config = dict(
    arch='quartznet',
    model='sound classifier',
    dataset='acted Russian speech (Dusha)',
    train_examples=26041,
    gain_aug_db=6,
    noise_aug=0.002,
    time_shift_ms=100,
    input='waveform_16khz',
    targets=['emotion'],
    num_classes=4,
    norm='groupnorm',
    activation='gelu',
    weight_standardization=False,
    channel_attention='se',
    depths=[4, 8, 4],
    kernel_size=9,
    wave_channels=96,
    wave_strides=[5, 4, 4, 2],
    widths=[96, 112, 144],
    loss='cross_entropy',
    init='xavier_uniform',
    residual_init='zero_last',
    optimizer='normuon',
    muon_scale='original',
    lr=0.0091,
    momentum=0.95,
    nesterov=True,
    orthogonalizer='newton_schulz_5',
    adamw_lr_other_params=0.0025,
    grad_clip=3.0,
    steps=27400,
    batch_size=128,
    epochs=134.7,
    lr_schedule='linear',
    final_lr_fraction=0.05,
    warmup_steps=1370,
    weight_decay=0.008,
    adamw_weight_decay_other_params=0.01,
)
Rows from block 11 of a small sound classifier, named by matrix and row number. Rows with one number belong to one channel. Each number is 500 + 40 x the weight over its row's rms, rounded and kept within 0 to 999. All counts start at 0. Numbers have three digits each. After the name is the row's rms in percent of the matrix's.
After each channel's rows are labels from the 100 clips, of 14976, where the channel reaches its highest value: "strongest on" is what is common among them. Only what is clearly more common there than usual is listed. The data: acted Russian speech (Dusha).
# convs1: first pointwise conv (model.blocks.11.convs.1.weight, 112x112x1), inputs 0-55
# convs3: second pointwise conv (model.blocks.11.convs.3.weight, 112x112x1, transposed), outputs 0-55

convs1.75 102:436496550554499442578499522466486534440502415468482459505520522473501514554540552600472503539465480527502467448486540439498447560508500531491542490427501561504511573512
convs3.75 115:480524480463485456551461425526484534483542517486528523575548514494565485533495500526502454491479474487483512448477481558524477516463498471435518485585435393476598487498
strongest on: emotion: positive; emotion: angry

convs1.59 094:514487506461513482458513486570497492498542467508526517536548524556488457458556535572494480535517432552451459510446457461509548521563479559474484502450538548487545489478
convs3.59 100:534505482499501525463518556495487554536540455470454454502458492553526531535488550512521519483521464492516517540525473522569480556478472478454510486545417550507547424522
strongest on: emotion: positive

convs1.13 095:476529526542442491415479502540622489481460452547501525549524443525505482472489465467504476525542525529482490438506506453510442466476535541479491574488503516504505459472
convs3.13 084:489457550485454500487470503520442523477513491453473473392613551517500542445551546516567478490515538471490473550471571488517435480509483495533493508550524473492455510484
strongest on: emotion: neutral

convs1.70 099:555437526439429433511522499489420459446542453503527450490582517516492480468499516497514521509466471500494592482485539455487525495517547482458497476482447536481519494466
convs3.70 088:529523503462490473572487437500532521433550489473488488532430541584500510548532461509425425469547531549444475485448551503531506509463487497472513540513488468561529510461
strongest on: emotion: angry

convs1.43 112:477620471553521511488473464540431503513516553500534521477437463478516439492470491513533526521496469487558552482489469501501594494520513514454585455494464497489595502482
convs3.43 117:456504506468468500451486493513492489501518558458451533530421460580484556432494487506462499483516542565535470494496544522512446496481514533451495494540459470526391490488
strongest on: emotion: positive

convs1.82 100:463488454473598489462481476527506502524520534564505443450406510498482482516469454521456473467453484524461532487531563557500479498561481473504491538452447495502500484526
convs3.82 107:545466501544519523522551517468429525519522508557553488482524545478498533578551500530531529477469524460505456548499511488423454486486573536539495506531579451460556542526
strongest on: emotion: angry

convs1.83 115:530488476506528453493464465544480405440434466468491486484519492515579406535508413515506475519521558521459474523428506497497524491527436508546495472484476466515526501493
convs3.83 077:500509463482524487475517513476518537481486500483508485532445582557536474538450472445470496475493482441456520571506498555449451480556516557430481438471513467550461520514
strongest on: emotion: sad

convs1.33 095:520471505465513485408450450533498517502482554446498448493473464476483513543530584534566463512491443479530503538449530500494514480514528533462562507506536557525548373451
convs3.33 113:481498486464475450516483487520514517463523554505516558448538487561540502495510451518494464415471497502457583479494509494380481486410520485403601579538450480458566485524
strongest on: emotion: positive

convs1.67 104:501401538451504485551532581498511490527558515477523501564551474543589412486491511519466495438517546433566521529530474497459468478499563564460553511481455518502577486464
convs3.67 105:482404525497510499466463481566499557474480395539510532482477514482492461421537536533570493509511572527534503469496516490530443537441528502495573567588548531496491566541
strongest on: emotion: angry

convs1.1 103:615482492526517454621512506498516474490471446512515505496465495563561475464520511645498494486479525513517505467515414435523443491498489589516449522526482499521489504566
convs3.1 117:578462531528527518503512485500527573502442474458493518448564444595453468497484478479522494560501469506483525469486450498448501501498431485472440419518434360461549449432
strongest on: emotion: positive

convs1.85 102:491432555515538426489482522505459493563503491512505521501563474524532548492492528504574508551514481503576506502530490502564575511538493540520532535554494530531512566511
convs3.85 101:518464494449506500528485530396498470497428484473456522440451512528506532441497492442450518456551530491436528451525523537457546586487518475573526532599517553527561532550
strongest on: emotion: angry

convs1.92 091:506464471453490439514501500558548454556518530497447485501523439490443517532521461513515475436525442447553444532475516507531527504597413479522489534454465478506422492461
convs3.92 093:474460514463526460469497475474484481476570520403549508501532534412487421473456502485527485437449511490506448474509447519472572502454472508488509478492564456511536478471
strongest on: emotion: angry

convs1.38 098:506447490499562484474539587524485462540505487541511495501521467457428421554509467524501498504542481422578485455537458532513512520511495519546426495540486544518528533457
convs3.38 102:537554488483500486582475544471465520481499545577592503483526507517491595535516488561576504545491518527521527524501494443511519496485555495482542495547513539397491443549
strongest on: emotion: sad

convs1.26 098:478464557480503425509548548469492492444446513490487497477569544463493461520509525509521476561515483482465491512531503532541492582468532472478469520507543448450497575519
convs3.26 088:520469532455503520460492600526529522526442550492501504473526586464564518491441498511516471558543556516444487453463460465521513533473485510521541497543506582435508587476
strongest on: emotion: sad

convs1.90 096:498466537509486462463502498437456504447440546469509550571546515511478499570469467464518499500500452431453479483527620504505494459474481432478499420492437527513502500513
convs3.90 103:491606465472417467488490581538448419465564506499498445453538516481432467542469532500438494506471555542517471506495519541524475535530447525506506481507420502560510511439
strongest on: emotion: positive

convs1.2 096:555493551493472499455533621530514496518535533527443492504530500480514467532494489577544528506500488425548459529526547471504434475481541474436500474509441513518418476434
convs3.2 110:518548471499498509517508523531411470511488456481471547514448597536524557507483434542470513512518536506474476530511541433540476532502460468495467503499471515444453488414
strongest on: emotion: sad

convs1.61 098:415477526519423534512526559513501414461460497469454514510471493403513477428561476443562533490520530482530521499495490453473580463484505529459514470527502493510499424525
convs3.61 100:500500499536489530484513561457488460545521450415499477449409414530479485486495410495436543496471527539522479495548505514476457511409482509480467480547534533509481493567
strongest on: emotion: sad

convs1.58 103:396500574475512580478425507473484533463533523501523424488501475547606495489485500444486478486465502480470458427539527604472570476477565504480487526502538501511524445577
convs3.58 094:550469520506478549453524474443501490511467565486489449536515502417518512556491529477472510457527534468520421491516464450506507512459541436508522525524436473386522522422
strongest on: emotion: angry

convs1.28 105:499487580481463454423453495518471513468522569469483529493497530516566554483546481456439514530524509515527506561404514406445456444475537497463449489425452561513458538558
convs3.28 106:514517525544532516539515478564509477516532532534560517531574533530530597528494403500447514470462540439485516525499568482492481480482616518539467474389477499515506426549
strongest on: emotion: positive

convs1.25 103:494522501487523450474473484407541505460487504527537454490505490387491470516474525493483513516487544451409554513472454532446553452512490524475586465493476485505437463469
convs3.25 095:506494550500416516494483521453514480506492500412462488492482413525458462500586502539517562413505501534564494456549550557520505556507481428467523483481506485531455514522
strongest on: emotion: positive

convs1.111 098:504424487454463513456449535480489470487451428455502497478550517498484449468505536573494493510497524510516510589504551533522426514477506519470519470456477565483580495481
convs3.111 095:446477549548502536462503508447495528520458479523486492507523532470390448467442505517514514512526474597557543523548570572531530573448519503536482512485525403435528486562
strongest on: emotion: neutral

convs1.76 097:495515481486419514447551533596498539501500491471505482512537521517502447485463514522523517489462502502503498551530548450547485438509538467476495576480516492483526544497
convs3.76 103:472445491495542512466503492523496481488509550522550559552570505524564507517422573558423513518540518554474556498499536555445511447491528490413512517435458421541468450495
strongest on: emotion: angry

convs1.19 099:488552442517523498503505604528467533525490429518487503574497527506503472489482538489491552527485552543495493430489521535522508514482516561527519480492529454492486476524
convs3.19 117:406477494495516501498485586517597449505510537470475542527525525458516428463497499432498483455482498576449471542479520467488525497473483594543582569525516483478462613562
strongest on: emotion: sad

convs1.104 107:523474409481471507444523420512473512472485610490523519483447470447480523455485488467453470514489444496498526484512565483512454484494481479452552519490491494505509564502
convs3.104 120:474557502491589506514483515482493484520396438468438488487559465528565508484556394510523565461518510449599466585549500454465471514536483463495512504444466405558551427514
strongest on: emotion: positive

convs1.45 102:517518529470487473454523464518490511543479582396510443467574506473534507471497560477519500566485514407504533458505459505478593510518487430551608453493574481427512545490
convs3.45 046:544537551552531569445500544416449472548501469561516555578524492492432473502504496455472513510449521476434464504530524512444496452495597475485492552538474487469503503541
strongest on: emotion: angry; emotion: positive

convs1.17 104:486452538510488485411482465472471505506546489503508521565563487502420501497526523578453470493466486462489507453501485459446468468452468437455474492506460509487439502533
convs3.17 110:511552514515596531562526492450517562531449465463557532561598535459529578526483538471498493446528425464481448524502440474519495503512449471454472482532455514531540468479
strongest on: emotion: sad

convs1.87 108:538484486481499517489513510468530482518513531524511468505503493529442489423495544557454460526484478481545535491552577476562530569522465510498550468510464503505587466519
convs3.87 103:511469502508525489594507549533501454488491434515494532521601480578498505497498467487502459583508515448563488467469504531505597519441421444511490528525491547493611584496
strongest on: emotion: neutral

convs1.73 097:476488500436464498473502531568517513527463462467504516432514477507508529528466416559534498497456520518520487557471454486502438548489473535490458525479445530503517514478
convs3.73 087:518447431436450506428479491474448487495506533506495503434513442496466487502485449497432497548501584536498497472484516531562495465444458541499485496521472547543496558495
strongest on: emotion: sad

convs1.89 107:465465538531547466438564529588485558516481527518494538515505581527464540506547496558579535458549504491497471520512423414531492480471493590428493447456491555549491491451
convs3.89 106:455510504489518524561550565481463443495516514504474506497488505455528526489570508513488499462527483507500444520504475592525475516527522505509468468457588557432461471455
strongest on: emotion: angry

convs1.24 108:454522524566439473498508486450518532520458523545496526485544457558474481453506503536524494515512478504469438537475508482502509481502463486522372510540502467492462555514
convs3.24 096:520438446505479541499540484497517512610528530535464600510530548417549520484504526483548502517513421455481530455491532521480505456481467542458515478550462446508434473443
strongest on: emotion: positive

convs1.94 083:528493530473517435461529531552450485445518500528489402462457472518531523459533394489474493488535415482480521471498504544583483510469444511596451444522464551476476499481
convs3.94 074:443532494519474497539528498503516480547503461498515484463456521492441506432481492509462435547512446474414540433435476464522581434492549484456435444478479487481520556513
strongest on: emotion: sad

convs1.50 101:440530565442493520600464449606490521456499502504491537493507509485522468460508524516522519492512441489524526503570441589484485551566452551525564458478560465504517491459
convs3.50 113:531434480492492487498501458507426587503502476516444481516519535501555530456541534522549506514494413448470510432505504478478481493565517518543489524505468529475488518505
strongest on: emotion: sad

convs1.34 096:520432439503494520525429496443520445493429587496518549535563614499459491504522497483522488489510491579511512490496492567510609450507517479434525509473478547486583462523
convs3.34 107:503475497503415566509498516524515453524483460486499585526490444456513600523529458434571522465526572515438536535525547478423505502495509409506550486481511531598420494576
strongest on: emotion: angry

convs1.77 107:501523603456461504477503526511527481527517456485511504468430478475456439483527460519501488537506461522513581475453484522466497513561510529529453513506512588530518540537
convs3.77 087:509499530555518482476521459445505490484458508493460490517477512518461502489558439481494455479512516458535474421463505579489485457609525546457357398525496467499448465457
strongest on: emotion: sad

convs1.29 098:442526492450484453540518477516476471512469632471498544544448544485587513556505504520521531518487474534522517478469563501534425540451503517515486506473469502506515560514
convs3.29 119:523451568535525531517524413468490533535449461498490513499443465508465515507475536512527487559463487479570533469509445462497567531556519427512510528462500507533436439450
strongest on: emotion: neutral

convs1.88 093:530457479487558582519465504462541498501559516425476461547471512467504467505492516532424517537485462507479451506510576454502520495471437435445550560506508486523616510523
convs3.88 080:458479485497530482535540459447524462511434488548560530483543479537511485463504463489550515549479536520526499527550534500522529521572489518529550536566541520481579552553
strongest on: emotion: neutral