A small sound classifier, trained from scratch.
Model: 0.773M parameters, waveform 16khz input, arch quartznet, activation gelu, widths [96, 112, 144].
Training: normuon at rate 0.0091, batches of 128.
Data: trained on acted Russian speech (Dusha), 26041 training examples, 134.7 epochs.
Rows from block 6 of a small sound classifier, named by matrix and row number. Rows with one number belong to one channel. Each number is 200 + 30 x the weight over its row's rms, rounded and kept within 0 to 999. All counts start at 0.
Before each channel's rows are labels from the 100 clips, of 14976, where the channel reaches its highest value: "strongest on" is what is common among them; "loudest band" is the band of the loudest frequency at the time of the peak. Only what is clearly more common there than usual is listed. The data: acted Russian speech (Dusha).
# convs1: first pointwise conv (model.blocks.6.convs.1.weight, 112x112x1), inputs 0-111
# convs3: second pointwise conv (model.blocks.6.convs.3.weight, 112x112x1, transposed), outputs 0-111

strongest on: emotion: positive
loudest band: 500 to 1000 Hz
convs1.95,215,181,297,207,250,245,200,195,225,201,163,201,205,218,132,162,222,221,163,197,235,198,154,200,200,259,187,198,264,238,125,206,201,227,199,234,217,248,196,225,185,175,184,228,180,161,178,222,199,171,151,176,193,215,235,278,157,183,185,185,203,196,245,158,176,213,212,248,208,213,174,205,192,180,219,222,210,211,236,212,177,207,258,188,207,207,182,243,170,229,172,247,213,219,160,200,234,170,173,234,246,193,225,186,188,194,181,206,224,210,216,229
convs3.95,208,237,188,197,202,237,153,213,192,191,185,190,183,193,197,211,185,196,108,237,226,251,222,224,198,204,196,216,172,173,201,213,233,255,203,256,199,134,179,140,178,198,214,211,232,210,239,241,165,152,211,221,180,253,202,185,188,189,181,181,211,195,156,181,160,195,182,181,261,265,183,201,175,177,229,172,178,179,212,169,244,143,263,242,162,190,200,141,225,178,200,204,183,219,192,202,226,170,258,208,213,166,200,223,210,211,179,187,207,216,208,128

strongest on: emotion: positive
loudest band: 500 to 1000 Hz
convs1.107,189,149,173,211,250,212,213,163,212,265,157,170,213,178,165,178,212,214,134,204,186,265,190,130,228,204,169,237,181,205,205,207,170,205,194,188,195,159,236,151,175,164,126,198,223,181,156,181,211,280,175,163,183,144,236,222,194,224,182,215,226,194,225,168,253,203,205,138,171,210,237,238,210,234,182,203,182,166,214,208,243,200,197,228,216,218,209,212,192,245,147,192,223,211,240,228,206,208,165,231,190,213,241,209,206,194,190,202,234,199,204,195
convs3.107,197,176,171,181,194,225,190,233,161,221,215,205,194,210,168,232,152,176,226,216,223,139,170,263,206,245,156,194,255,213,203,209,227,195,221,199,198,197,223,216,255,183,215,209,190,138,157,165,146,252,223,212,197,201,194,229,203,187,226,202,225,257,211,186,179,151,277,216,188,215,178,202,166,218,225,204,205,189,173,188,178,189,178,155,215,201,156,191,159,198,210,250,181,211,196,108,277,200,237,151,221,187,202,221,219,147,207,199,212,195,229,167

strongest on: emotion: neutral
loudest band: 500 to 1000 Hz
convs1.46,211,220,181,281,200,170,217,172,190,204,206,210,208,244,197,240,213,228,196,157,233,257,217,177,182,174,187,187,253,230,210,171,252,217,201,231,188,197,227,218,191,225,217,205,201,196,235,168,175,159,214,208,218,204,266,215,225,203,234,213,199,230,277,206,228,199,188,201,186,171,181,252,235,147,249,220,177,206,189,186,232,232,215,222,231,247,215,227,222,206,267,203,130,181,212,168,197,256,198,283,198,217,172,170,188,222,238,178,187,177,184,247
convs3.46,200,233,165,210,217,161,223,203,151,182,193,201,212,197,207,209,252,227,255,231,240,228,230,196,206,209,204,177,254,198,215,225,207,220,229,204,151,195,249,189,186,203,212,209,213,202,212,153,212,161,204,156,195,180,206,209,212,125,153,213,224,193,212,237,193,127,190,228,181,149,188,176,189,198,204,169,194,178,217,244,221,203,194,144,239,221,142,206,239,210,185,190,187,168,150,197,217,213,238,170,232,255,154,248,168,296,246,235,195,225,180,207

strongest on: emotion: neutral
loudest band: 500 to 1000 Hz
convs1.51,194,199,201,204,189,167,233,221,177,152,148,221,214,224,200,240,139,171,210,179,215,202,188,164,231,156,206,200,156,203,252,235,227,194,207,208,258,233,249,165,243,202,243,183,183,161,207,244,173,189,141,200,216,192,213,208,152,188,222,161,219,217,215,234,205,196,154,192,175,239,164,230,205,137,191,246,178,192,172,174,181,184,207,187,189,202,224,142,198,220,106,200,207,205,211,190,200,170,150,202,190,167,217,208,164,207,269,187,136,214,168,217
convs3.51,203,221,177,212,153,211,235,203,151,194,217,202,200,198,181,182,169,195,178,168,183,186,175,165,154,199,198,197,214,248,205,172,174,191,188,211,221,236,196,201,235,203,143,244,191,170,184,180,184,124,173,170,138,176,208,156,147,187,236,169,252,169,184,218,171,149,248,225,211,200,225,235,222,189,157,170,237,197,183,203,159,204,177,191,190,217,193,247,179,253,193,188,153,140,193,203,211,209,213,259,168,227,229,269,180,202,267,215,156,221,244,201

strongest on: emotion: neutral
loudest band: 500 to 1000 Hz
convs1.86,210,204,220,223,178,233,218,202,195,201,214,244,176,246,230,223,228,195,214,161,191,222,243,236,167,221,244,211,254,206,215,154,164,216,196,173,216,158,200,222,207,233,206,199,262,234,234,161,193,216,185,188,190,285,185,222,181,175,183,212,190,228,267,221,204,229,180,208,188,196,181,239,201,149,243,196,244,209,154,180,212,231,183,193,234,235,233,176,223,227,204,231,168,232,265,215,235,225,179,240,226,203,182,196,303,210,201,170,242,189,172,229
convs3.86,210,197,186,220,211,217,177,196,274,217,190,196,210,226,153,237,233,215,172,221,120,208,229,209,208,212,220,218,195,205,155,251,135,153,225,193,205,244,177,205,179,208,227,239,182,174,189,224,223,228,192,169,147,216,158,201,168,204,261,234,202,176,191,209,236,254,255,197,260,194,177,235,171,151,245,240,201,244,204,201,261,233,193,193,165,215,186,251,165,183,203,243,203,223,181,172,239,210,207,192,159,232,212,179,178,183,224,169,239,175,209,191

strongest on: emotion: angry
loudest band: 250 to 500 Hz
convs1.0,210,219,184,184,188,219,243,201,195,195,180,196,237,209,228,178,192,202,210,165,250,198,244,230,202,171,190,197,218,165,229,175,158,192,163,180,190,235,260,274,212,179,204,167,150,262,170,236,215,180,226,212,180,226,217,162,204,225,137,201,213,186,186,252,227,212,197,200,252,180,238,206,167,167,143,261,183,212,174,204,152,198,225,180,189,173,208,219,246,222,131,194,187,197,179,240,181,203,273,238,170,203,214,238,194,197,247,234,219,256,191,209
convs3.0,152,199,167,216,175,235,216,177,242,227,142,214,196,208,222,172,194,201,193,236,139,154,169,220,192,138,149,175,226,176,174,204,217,224,208,225,181,205,190,148,175,202,146,204,190,215,167,189,196,153,165,174,167,233,192,209,208,223,184,241,201,185,207,186,203,153,205,255,169,187,236,165,205,177,189,184,164,221,192,218,211,226,150,151,171,188,242,209,250,203,204,177,216,239,226,175,221,165,165,203,277,243,151,210,254,159,193,212,258,203,175,239

strongest on: emotion: positive
loudest band: 500 to 1000 Hz
convs1.67,207,233,210,218,215,234,179,220,173,156,225,187,176,164,141,246,224,183,174,180,203,126,168,188,170,184,194,186,183,212,204,152,205,217,220,190,188,239,245,156,231,159,210,193,162,198,214,182,257,228,201,224,217,180,202,212,204,216,188,203,212,202,279,187,212,240,206,217,206,202,202,276,143,189,192,223,184,177,189,188,137,240,200,224,227,240,146,191,146,141,170,190,163,195,231,217,208,259,200,205,258,163,231,164,227,187,161,230,199,197,182,236
convs3.67,213,233,171,245,207,146,191,217,262,276,201,208,218,213,154,203,178,147,187,232,149,215,177,185,188,214,173,173,195,195,255,153,202,191,181,180,143,259,182,189,205,245,207,204,185,135,235,211,188,187,249,216,212,156,212,232,200,161,209,190,222,218,217,221,234,213,185,131,174,216,152,179,220,139,217,201,224,166,174,218,241,212,205,194,226,201,179,189,178,180,223,142,183,193,269,208,188,185,222,190,220,186,170,215,135,214,168,178,200,176,187,168

strongest on: emotion: neutral
loudest band: 500 to 1000 Hz
convs1.70,208,222,178,163,175,198,231,179,181,192,200,232,228,178,231,240,181,209,213,209,194,218,233,176,247,210,222,188,302,215,199,178,193,196,194,206,144,169,235,155,168,194,231,190,195,199,222,175,251,215,187,229,207,257,235,199,203,275,217,201,222,218,200,180,204,193,177,195,153,175,155,237,209,175,243,161,246,168,227,226,129,173,173,202,233,166,197,255,154,190,181,214,263,197,194,156,220,234,186,189,211,179,194,239,226,251,196,224,200,188,232,255
convs3.70,193,189,187,213,216,204,242,217,104,239,236,215,210,228,213,214,165,161,219,182,204,218,197,165,185,121,240,225,152,230,171,199,203,211,209,213,228,167,223,176,120,243,220,226,195,185,259,164,191,217,214,198,217,212,226,210,130,224,190,168,228,168,168,175,233,193,178,193,182,157,200,179,184,170,176,178,178,251,192,193,240,151,172,212,204,204,185,221,170,196,196,194,196,174,213,200,206,198,174,212,253,185,207,218,221,130,123,226,257,180,211,206

strongest on: emotion: sad
loudest band: 4000 to 8000 Hz
convs1.110,260,256,267,216,214,194,238,165,193,151,164,214,141,262,189,209,254,219,227,196,207,204,206,206,201,205,194,172,196,193,225,188,180,174,193,194,151,221,214,237,244,176,237,211,204,206,300,200,181,181,217,193,217,234,226,227,163,161,223,225,198,198,223,185,191,221,212,188,205,166,193,217,230,195,240,227,169,177,150,226,218,191,169,179,255,176,212,223,198,187,168,145,235,223,226,198,145,190,209,214,185,182,166,191,197,191,234,223,191,119,181,136
convs3.110,160,181,193,204,205,210,174,177,182,176,218,181,193,191,190,207,255,209,220,212,194,209,238,253,194,178,193,188,195,227,122,219,266,194,182,175,172,203,162,201,190,190,206,251,149,246,183,178,207,193,250,218,216,213,185,255,173,205,182,199,211,192,188,149,222,229,123,188,178,247,151,194,216,181,151,198,190,216,179,274,219,231,200,203,177,183,183,202,205,179,123,213,221,154,196,236,257,255,202,225,264,159,234,171,204,179,169,224,174,182,190,228

strongest on: emotion: angry
loudest band: 4000 to 8000 Hz
convs1.1,225,222,208,184,208,218,232,208,240,262,146,192,211,228,167,228,253,160,222,173,216,175,184,270,216,170,227,163,194,218,179,196,178,222,248,202,167,268,193,184,219,197,220,205,183,202,270,139,212,175,183,204,210,193,185,153,211,186,186,190,235,178,205,158,223,200,158,147,190,222,130,204,177,206,215,212,212,230,173,181,206,125,188,185,197,209,234,253,193,198,220,171,260,279,211,171,180,173,188,188,195,198,192,221,255,182,236,181,227,216,180,197
convs3.1,206,207,258,170,189,163,163,195,225,229,204,205,178,204,157,179,168,178,217,297,149,160,207,219,175,223,167,193,196,204,217,195,208,189,203,186,193,195,238,198,191,224,235,178,164,208,198,280,152,203,174,225,194,221,176,183,244,135,194,220,225,218,202,220,213,204,243,207,197,189,220,178,201,250,158,223,234,211,196,184,226,192,202,207,208,183,206,161,196,201,207,148,151,209,163,261,202,127,204,130,143,210,208,164,210,205,211,184,209,221,254,135

strongest on: emotion: angry
loudest band: 4000 to 8000 Hz
convs1.56,156,203,206,129,179,190,225,196,242,196,233,199,178,218,188,228,219,189,203,141,151,213,202,214,286,164,177,178,197,214,169,210,145,219,221,217,183,223,238,223,182,182,186,262,179,230,216,230,225,230,168,212,229,191,186,233,185,149,208,211,156,246,250,230,186,260,186,162,211,212,238,221,191,216,199,188,165,209,231,226,189,195,217,185,155,163,245,223,183,194,199,236,159,149,171,230,219,161,192,128,154,149,183,205,196,181,182,189,157,229,204,198
convs3.56,193,213,196,214,235,159,210,202,205,177,200,197,195,185,198,184,220,193,208,110,169,237,198,222,225,207,194,158,215,187,185,191,186,229,245,194,223,183,196,197,177,241,244,161,170,208,204,220,176,205,200,191,194,176,178,211,186,138,166,240,223,188,209,159,161,219,157,263,241,223,263,220,188,202,176,199,184,201,188,157,202,220,197,175,234,207,179,230,186,196,253,286,226,225,206,222,146,241,177,182,166,188,213,190,162,176,145,172,207,200,170,312

strongest on: emotion: positive
loudest band: 500 to 1000 Hz
convs1.69,211,213,165,178,192,228,162,258,206,121,234,195,207,214,173,202,231,221,231,188,172,286,210,224,275,168,193,229,155,209,190,210,190,256,153,232,235,189,214,219,186,187,210,197,228,216,189,194,187,235,181,191,220,187,249,190,114,224,188,237,201,237,215,187,207,181,207,210,194,189,125,237,238,175,183,233,202,149,173,202,169,168,198,257,166,199,164,168,202,212,144,181,196,194,152,185,199,196,209,190,233,171,240,176,212,182,193,215,216,154,212,211
convs3.69,274,185,183,136,211,180,187,204,206,163,199,210,203,227,194,196,205,227,191,236,189,178,193,212,267,210,178,186,223,203,204,183,197,219,235,241,139,188,164,154,185,196,161,200,160,105,204,221,210,218,149,220,201,212,190,149,176,183,144,173,238,224,223,206,193,211,214,159,180,229,169,176,203,186,197,217,177,222,181,184,205,231,145,162,171,158,150,148,171,148,206,194,153,226,156,197,236,190,253,211,207,209,191,254,179,187,176,244,240,196,174,200

strongest on: emotion: positive
loudest band: 4000 to 8000 Hz
convs1.44,268,200,207,185,174,239,212,231,223,170,160,226,201,182,218,209,217,183,205,176,226,186,225,177,248,182,181,211,189,240,195,209,233,194,168,209,204,190,262,185,229,236,204,253,207,221,181,209,201,201,208,158,226,255,141,200,201,186,223,224,142,191,150,187,242,147,192,163,155,253,219,199,231,193,260,174,199,199,247,201,207,160,161,181,252,182,239,177,203,212,247,238,175,165,218,185,205,217,207,217,257,183,216,148,236,158,240,192,225,166,219,139
convs3.44,189,247,239,217,208,245,208,216,213,207,213,210,189,182,215,189,197,195,164,175,150,237,262,206,206,250,264,196,224,220,232,199,218,200,192,228,216,183,165,214,202,240,216,200,184,185,213,221,199,163,185,216,183,195,184,200,139,217,217,167,226,127,240,149,243,219,212,167,154,209,190,126,201,187,199,257,231,198,219,156,237,234,192,188,229,235,274,209,199,250,236,215,182,232,222,221,252,242,179,202,200,203,225,223,198,259,220,187,226,191,225,136

strongest on: emotion: angry
loudest band: 500 to 1000 Hz
convs1.72,200,205,201,201,261,234,197,213,166,220,188,258,206,208,272,160,229,205,203,153,218,196,173,167,211,204,198,137,217,175,177,196,241,252,205,219,164,213,170,215,192,226,137,222,127,207,188,199,222,188,190,163,160,202,179,176,179,219,221,204,186,226,186,193,200,205,207,293,221,223,155,251,210,205,272,245,216,237,180,193,168,184,224,174,119,175,200,154,186,206,165,187,219,210,171,184,173,185,182,200,203,160,242,231,189,237,190,185,164,200,212,181
convs3.72,222,155,197,230,235,158,213,173,226,224,207,224,181,180,207,216,195,189,201,224,229,208,235,146,216,204,209,216,209,223,194,208,186,213,209,183,147,279,173,228,264,233,219,191,234,235,204,198,200,214,223,184,244,226,191,193,169,187,176,158,141,183,202,202,223,147,195,128,186,249,214,240,185,205,200,188,236,221,231,270,225,214,208,233,189,158,167,171,248,194,204,191,184,168,160,179,186,189,246,196,177,148,237,231,206,160,242,190,246,163,206,276

strongest on: emotion: neutral
loudest band: 500 to 1000 Hz
convs1.76,199,186,234,201,176,204,209,182,237,252,218,186,226,190,267,217,181,165,213,174,227,186,216,230,246,188,183,222,197,219,184,248,188,225,221,187,208,213,165,162,196,219,190,212,209,194,191,223,222,243,181,182,203,204,226,193,202,204,210,189,186,243,199,131,177,188,197,203,283,264,141,187,211,210,200,228,229,183,172,187,84,227,212,223,183,248,141,277,218,185,153,198,200,175,216,177,221,221,204,181,232,207,190,170,245,199,210,261,229,221,195,241
convs3.76,181,144,165,153,242,198,221,182,173,149,173,204,165,190,179,225,148,169,226,187,228,252,234,187,190,112,168,229,181,208,193,175,201,199,204,191,169,192,220,183,214,200,175,179,219,185,268,220,217,202,177,175,192,122,180,234,188,191,174,183,179,190,268,250,214,244,249,208,199,177,187,162,202,199,194,167,165,173,196,167,241,195,196,203,184,195,161,229,226,167,158,239,263,160,245,162,227,164,197,189,209,216,217,203,233,210,166,190,238,216,233,176

strongest on: emotion: angry
loudest band: 500 to 1000 Hz
convs1.32,178,204,184,160,214,159,200,170,181,225,195,227,208,206,233,279,197,192,247,228,173,167,194,202,243,213,141,180,223,205,218,197,183,231,179,215,169,193,200,219,215,198,200,162,211,192,208,194,235,152,188,164,189,160,212,228,240,208,145,207,244,224,197,228,216,203,228,165,178,170,159,211,186,264,208,164,184,200,251,242,242,217,224,282,184,155,146,181,226,185,237,198,264,147,161,179,238,215,198,229,205,195,201,190,148,167,236,153,225,227,187,227
convs3.32,213,196,229,198,198,175,206,160,156,226,200,191,214,248,208,261,174,176,189,238,204,232,175,222,209,207,170,182,196,217,210,161,205,216,216,178,193,177,228,165,159,246,229,262,222,246,252,209,268,265,162,218,193,160,207,229,210,217,209,154,162,205,162,182,265,210,187,242,187,222,156,221,217,214,143,193,185,185,207,186,201,208,199,265,228,156,212,229,245,195,226,262,215,243,250,179,222,198,216,220,202,217,211,205,222,217,232,249,216,205,254,236

strongest on: emotion: angry
loudest band: 500 to 1000 Hz
convs1.97,217,198,176,197,228,200,182,156,235,210,202,221,198,181,214,208,214,247,255,180,186,190,206,226,240,210,170,196,236,191,226,203,252,256,192,202,175,213,209,226,149,272,209,171,172,151,193,151,240,163,226,161,180,167,287,190,244,242,217,217,152,159,257,210,196,194,213,192,204,229,186,189,185,260,215,150,199,208,226,199,303,235,256,169,206,182,234,222,201,198,204,197,214,181,192,216,194,218,168,174,204,206,205,174,214,218,179,236,225,181,174,227
convs3.97,175,191,192,176,154,193,232,221,126,222,177,191,203,187,275,180,196,209,232,188,173,211,104,241,224,133,219,153,241,236,202,225,214,186,213,230,201,216,216,212,141,180,199,173,207,150,190,186,204,239,206,207,193,235,175,194,191,234,181,194,204,191,212,210,228,200,130,206,137,193,197,210,200,227,200,176,178,203,231,185,197,190,191,183,161,188,223,180,229,169,230,191,225,285,189,177,175,203,188,271,168,253,223,212,213,179,238,198,197,180,240,156